config = dict(
    encoder_arch='vit',
    model='audio captioner',
    dataset='synthesized solo parts of chorales (CocoChorales)',
    train_examples=39062,
    gain_aug_db=6,
    time_shift_ms=50,
    n_mels=64,
    hop_length=320,
    input='log_mel',
    spec_augment=True,
    win_length=400,
    tokenizer='word',
    vocab_size=56,
    encoder_norm='layernorm_no_bias',
    encoder_norm_position='pre',
    encoder_activation='gelu',
    encoder_mlp_ratio=3,
    encoder_head_dim=32,
    encoder_fused_qkv=False,
    encoder_bias='none',
    encoder_qk_norm=False,
    encoder_parallel_block=False,
    encoder_dropout=0.05,
    encoder_inner_norm=False,
    encoder_patch_size=[32, 4],
    encoder_layers=10,
    encoder_width=128,
    encoder_positions='rope',
    fusion='cross_attention',
    label_smoothing=0.05,
    decoder_width=192,
    decoder_layers=7,
    decoder_norm='layernorm_no_bias',
    decoder_norm_position='pre',
    decoder_activation='swiglu',
    decoder_mlp_ratio=2.67,
    decoder_head_dim=32,
    decoder_fused_qkv=True,
    decoder_bias='all',
    decoder_qk_norm=True,
    decoder_layer_scale_init=1.0,
    decoder_parallel_block=False,
    decoder_inner_norm=False,
    decoder_positions='learned',
    decoder_cross_attention_every=1,
    decoder_tie_embeddings=True,
    init='trunc_normal_002',
    residual_init='none',
    optimizer='soap',
    beta2=0.95,
    learning_rate=0.0019,
    beta1=0.9,
    shampoo_beta=0.95,
    eps=1e-08,
    precondition_frequency=25,
    max_precond_dim=1024,
    one_sided=True,
    adamw_lr_other_params=0.00075,
    max_grad_norm=3.0,
    ema_decay=0.99,
    max_steps=19400,
    batch_size=128,
    epochs=63.6,
    lr_schedule='step',
    warmup_steps=580,
    weight_decay=0.09,
    adamw_weight_decay_other_params=0,
)
Rows from block 5 of the audio encoder of a small audio captioner, named by matrix and row number. Rows with one number belong to one neuron. Each number is 50 + 10 x the weight over its row's rms, rounded and kept within 0 to 99. All counts start at 0.
After each neuron's rows are labels from the 100 clips, of 14976, where the neuron reaches its highest value: "top examples" is what is common among them. Only what is clearly more common there than usual is listed. The data: synthesized solo parts of chorales (CocoChorales).
# fc1: MLP up (encoder.blocks.5.mlp.fc1.weight, 384x128), inputs 0-127
# fc2: MLP down (encoder.blocks.5.mlp.fc2.weight, 128x384, transposed), outputs 0-127

fc1.85:35 60 51 42 54 61 65 41 50 72 38 63 45 39 44 51 40 52 39 40 66 53 58 61 53 42 68 57 49 54 55 49 52 36 51 48 41 41 55 59 54 52 60 34 62 70 48 52 51 48 48 43 49 49 36 58 50 30 44 58 47 55 44 37 45 49 57 44 54 58 54 44 48 57 31 49 27 56 54 66 42 47 70 67 56 46 61 55 44 61 52 56 42 56 27 39 46 61 38 44 47 45 51 49 41 48 62 65 24 69 41 42 65 58 62 60 31 58 54 36 57 54 42 50 40 64 36 57
fc2.85:48 63 60 43 49 58 57 43 60 59 35 37 59 57 43 41 49 49 56 60 66 62 36 46 58 50 70 09 40 46 39 62 64 49 44 50 58 38 46 63 47 45 49 50 49 37 25 45 46 58 50 51 45 23 46 40 64 55 46 61 48 46 51 56 54 41 68 52 39 37 46 42 62 45 38 68 49 39 51 41 54 39 64 57 56 38 64 58 52 47 56 50 62 56 66 60 47 39 50 44 46 46 68 62 45 41 57 48 53 60 57 28 43 40 44 42 50 57 55 39 40 54 59 47 56 49 63 51
top examples: horn; note C5; note A#4

fc1.278:58 32 26 50 37 47 38 46 63 45 52 67 52 59 65 44 44 37 33 41 74 46 43 42 62 63 31 40 52 46 34 57 62 48 57 53 55 51 60 37 34 54 44 38 28 52 40 66 45 53 46 63 46 59 55 50 55 56 60 57 56 65 64 51 52 27 57 46 49 38 58 33 46 50 34 57 40 50 47 56 37 45 49 54 61 64 52 37 39 63 56 54 67 47 42 56 52 50 51 43 46 59 52 44 57 46 44 41 56 45 53 52 39 55 42 42 56 42 46 52 55 40 32 46 58 38 52 80
fc2.278:45 62 58 33 44 65 48 19 23 61 49 54 69 47 55 51 53 56 51 55 50 63 46 47 58 40 49 43 40 52 56 59 49 27 33 71 36 51 49 64 48 54 54 59 56 30 44 54 58 54 58 36 48 47 37 42 43 36 54 44 60 53 51 49 48 50 52 49 43 32 61 62 54 49 48 50 52 43 30 32 49 53 49 28 57 50 37 42 58 49 44 35 52 79 29 49 47 47 40 51 61 40 47 50 43 55 48 57 53 43 46 55 49 51 53 49 62 55 43 44 36 62 55 55 51 63 56 26
top examples: note C5; violin; note D5

fc1.340:54 57 44 47 51 49 52 41 53 49 37 43 41 68 47 60 59 61 39 55 43 68 20 52 47 55 47 50 68 54 42 71 48 42 42 64 64 62 36 63 52 47 35 40 50 40 45 56 54 39 46 57 44 57 70 50 38 65 32 46 60 46 42 55 31 54 60 53 53 48 49 48 46 57 40 37 48 53 53 46 60 44 60 32 57 52 50 41 41 60 46 62 66 64 69 42 41 54 59 50 53 67 75 45 48 54 55 55 59 32 53 47 31 39 54 67 56 47 38 50 55 44 73 55 51 60 51 56
fc2.340:44 46 46 56 58 57 51 38 41 45 34 51 44 45 55 39 53 52 44 43 52 39 61 35 52 46 48 50 54 45 72 75 52 39 45 49 32 57 45 57 53 67 42 47 62 56 53 44 58 67 61 52 57 58 27 58 55 47 41 56 54 65 54 44 66 33 57 40 49 44 67 49 41 29 45 60 57 57 51 37 59 50 29 47 55 41 47 62 54 44 68 46 35 52 58 65 43 53 67 29 59 39 44 51 48 48 44 40 40 64 45 38 63 72 53 55 53 72 44 58 31 51 38 43 44 43 44 61
top examples: note A#3; note E5

fc1.259:64 40 49 66 69 66 62 46 56 58 50 52 44 52 58 61 49 54 45 59 29 68 69 36 53 44 57 50 65 46 61 42 48 58 46 53 49 39 47 53 50 48 34 53 53 73 51 59 44 45 52 67 49 57 34 48 55 49 38 66 65 49 50 32 54 38 38 54 61 61 38 37 41 58 60 47 63 55 47 59 42 57 46 47 48 60 45 35 43 59 81 47 59 44 68 41 42 47 35 46 30 67 53 56 37 49 63 55 41 53 49 57 51 56 37 58 54 44 56 40 53 58 40 60 29 55 58 55
fc2.259:62 41 46 55 67 38 39 45 38 48 51 70 52 41 49 67 54 57 58 63 31 64 50 51 47 45 61 47 46 33 53 38 53 52 49 62 50 56 44 72 43 60 45 55 53 39 53 51 36 65 49 32 48 50 43 37 35 41 57 40 42 64 46 42 59 47 26 55 41 44 42 53 44 71 46 41 59 38 49 35 47 56 53 45 61 60 40 45 65 38 47 48 56 54 44 31 44 52 50 64 52 47 38 38 69 45 63 49 65 43 57 29 51 60 59 40 52 51 47 49 41 62 53 38 43 58 45 21
top examples: note A#3; cello; note G#3; note B3

fc1.65:58 54 46 55 54 41 63 51 44 74 52 46 46 58 50 36 45 50 59 39 34 41 52 58 45 48 48 70 37 49 42 40 41 52 50 60 64 60 57 41 49 38 39 31 59 78 59 56 63 57 69 45 50 55 53 50 52 59 55 45 60 38 52 40 33 48 58 49 67 47 41 59 40 44 70 55 48 51 53 60 52 52 61 50 47 39 44 46 45 58 49 65 45 61 28 58 50 37 58 62 48 39 73 46 33 56 68 55 48 46 34 46 60 70 61 59 48 31 39 53 61 57 44 46 38 56 35 56
fc2.65:55 56 66 44 66 53 45 37 62 50 49 40 66 60 56 56 49 39 54 48 53 49 35 50 60 38 61 11 56 58 39 47 51 46 63 48 34 40 57 38 56 47 45 56 59 44 41 55 50 57 41 45 64 49 52 51 60 72 54 68 54 34 37 64 43 43 34 42 42 48 42 46 58 45 53 71 48 43 43 55 47 68 44 47 53 44 56 47 60 46 60 51 53 71 63 56 55 60 56 33 53 40 67 59 38 42 26 51 52 43 50 65 61 46 50 60 56 44 52 53 34 50 67 44 65 50 52 55
top examples: horn; note C5; note A#4

fc1.195:37 43 47 51 57 56 28 66 62 66 36 53 30 38 44 69 63 50 50 52 52 47 73 55 42 45 57 58 38 46 44 37 52 51 45 65 54 53 40 44 47 45 27 58 63 40 41 49 58 46 47 45 54 38 43 50 50 50 53 44 56 67 41 51 54 44 42 25 41 75 65 69 38 63 57 40 44 44 63 42 51 37 56 41 60 48 54 40 29 58 43 54 38 49 42 49 53 46 59 43 54 77 58 47 55 44 49 37 49 57 47 61 48 40 54 48 57 60 39 42 59 54 54 66 44 47 47 68
fc2.195:48 52 68 42 58 59 37 47 48 51 54 57 60 56 39 66 53 57 42 57 57 62 64 57 53 72 46 55 52 46 62 47 58 58 38 64 55 51 46 63 60 61 59 61 48 49 65 49 61 63 51 44 40 54 41 61 47 57 66 37 43 59 50 54 42 49 52 56 35 38 51 47 47 52 41 46 54 40 62 48 73 30 62 20 48 38 41 58 53 58 45 69 34 44 42 44 49 41 28 50 40 60 51 55 54 44 73 46 41 43 46 62 33 46 49 42 43 60 30 38 59 47 45 63 43 48 64 31
top examples: horn

fc1.0:63 57 54 47 48 36 44 59 56 56 48 43 65 48 61 56 45 54 27 57 47 55 57 53 41 52 36 58 60 32 41 70 62 61 51 66 75 52 51 60 52 44 40 62 39 48 72 55 76 31 55 62 46 73 59 45 35 57 52 56 38 49 53 55 38 47 67 43 46 45 42 53 41 44 60 44 39 40 43 58 47 69 45 46 46 53 49 48 43 56 53 35 45 42 57 39 45 54 45 53 44 52 64 49 49 36 45 60 44 53 45 44 53 68 36 66 72 43 54 44 65 51 45 38 35 30 47 49
fc2.0:53 35 39 60 50 57 57 35 45 48 50 52 54 40 54 43 40 50 51 63 52 66 48 51 46 44 47 29 68 46 29 47 52 53 47 62 36 55 24 68 49 49 37 58 59 46 53 47 47 64 48 33 36 53 49 39 44 55 59 52 37 57 37 40 62 48 45 41 36 50 67 60 55 46 42 49 46 36 42 42 57 56 47 30 62 42 58 46 55 36 57 44 50 53 43 53 31 58 47 48 71 47 58 58 58 43 53 64 64 46 33 53 55 40 61 78 59 61 63 45 43 69 58 50 55 53 54 27
top examples: note A#3; bassoon; note F3; note A3

fc1.108:35 42 51 63 37 45 42 48 49 37 46 66 62 60 60 59 57 46 62 65 45 47 34 65 47 63 36 26 57 71 59 27 32 55 57 53 40 46 66 43 63 49 25 47 50 52 46 56 50 49 59 61 58 55 38 63 48 46 35 56 49 51 49 48 59 46 38 48 46 42 51 50 28 62 51 46 60 48 51 72 27 47 64 62 43 53 48 45 50 60 42 31 44 34 66 47 53 52 47 56 47 67 56 59 51 52 48 54 48 57 41 45 38 54 59 40 55 41 32 60 42 43 64 35 51 51 49 48
fc2.108:55 41 78 49 37 31 69 43 49 49 54 49 52 69 45 65 59 45 59 57 55 63 49 65 46 46 66 49 61 60 40 34 61 57 56 55 51 60 41 34 60 45 49 52 36 52 43 58 46 68 53 48 64 32 48 45 55 41 54 34 27 56 44 54 58 49 46 54 41 61 44 50 50 58 54 47 39 54 41 56 44 64 49 49 40 41 65 55 47 56 50 73 46 32 40 56 57 49 55 58 48 68 40 65 42 31 35 57 55 52 54 42 51 42 44 67 39 41 53 77 52 49 51 41 41 68 58 48
top examples: note C#4; cello; note B3

fc1.272:63 49 55 61 44 59 65 45 47 65 41 53 54 58 49 47 69 42 38 57 43 45 56 29 69 45 26 49 42 52 32 60 48 45 60 51 42 47 53 37 40 53 49 55 58 65 49 56 45 41 60 51 59 67 51 61 55 57 73 57 50 53 54 39 55 57 60 52 67 52 41 37 54 65 52 40 57 47 46 50 52 50 48 60 49 65 33 40 46 52 73 52 60 58 61 40 63 44 45 57 33 57 66 53 37 43 54 48 45 37 63 51 59 58 54 43 69 51 49 64 62 35 40 45 61 27 51 74
fc2.272:26 52 67 57 47 46 36 50 32 59 46 54 58 40 49 54 49 33 66 57 52 50 52 54 53 48 62 42 57 33 49 31 46 50 70 73 41 44 66 39 47 67 53 52 58 52 54 66 58 52 53 53 52 42 38 45 50 44 40 55 51 48 57 44 33 45 40 69 52 59 54 48 61 31 49 57 47 53 55 38 41 56 47 39 58 59 40 53 51 36 51 42 52 64 50 51 74 58 59 57 55 39 35 48 63 49 61 73 54 47 38 40 37 55 47 54 40 48 28 51 49 54 49 40 73 58 61 33
top examples: note C#4; cello; note B3; note D4

fc1.149:44 56 62 36 47 41 37 59 53 47 35 62 63 68 50 66 66 38 50 40 37 54 61 41 39 40 59 41 50 56 48 49 48 30 55 51 37 55 48 55 45 39 60 60 62 56 44 65 28 50 48 46 53 63 56 50 62 47 51 59 29 55 45 59 54 56 42 46 53 63 37 43 46 67 41 51 47 49 44 60 51 58 49 62 65 49 41 39 40 55 57 48 43 67 34 61 43 53 48 44 47 72 59 45 49 56 47 45 27 35 50 67 42 60 32 64 60 50 64 61 35 34 60 71 57 53 54 44
fc2.149:55 41 51 36 58 53 66 44 57 38 59 54 56 49 38 47 43 69 46 47 58 33 53 60 44 57 48 42 26 50 61 45 42 44 53 58 68 40 56 35 36 55 26 42 51 44 41 41 60 53 43 78 48 61 44 60 56 47 57 44 44 46 73 55 61 57 29 40 38 58 51 55 50 42 37 21 38 49 41 28 52 64 38 49 55 46 54 46 48 49 38 46 51 43 43 51 44 46 54 59 35 48 64 61 48 45 54 41 58 27 45 48 44 44 50 46 68 49 57 50 57 69 48 41 56 41 57 41
top examples: horn; clarinet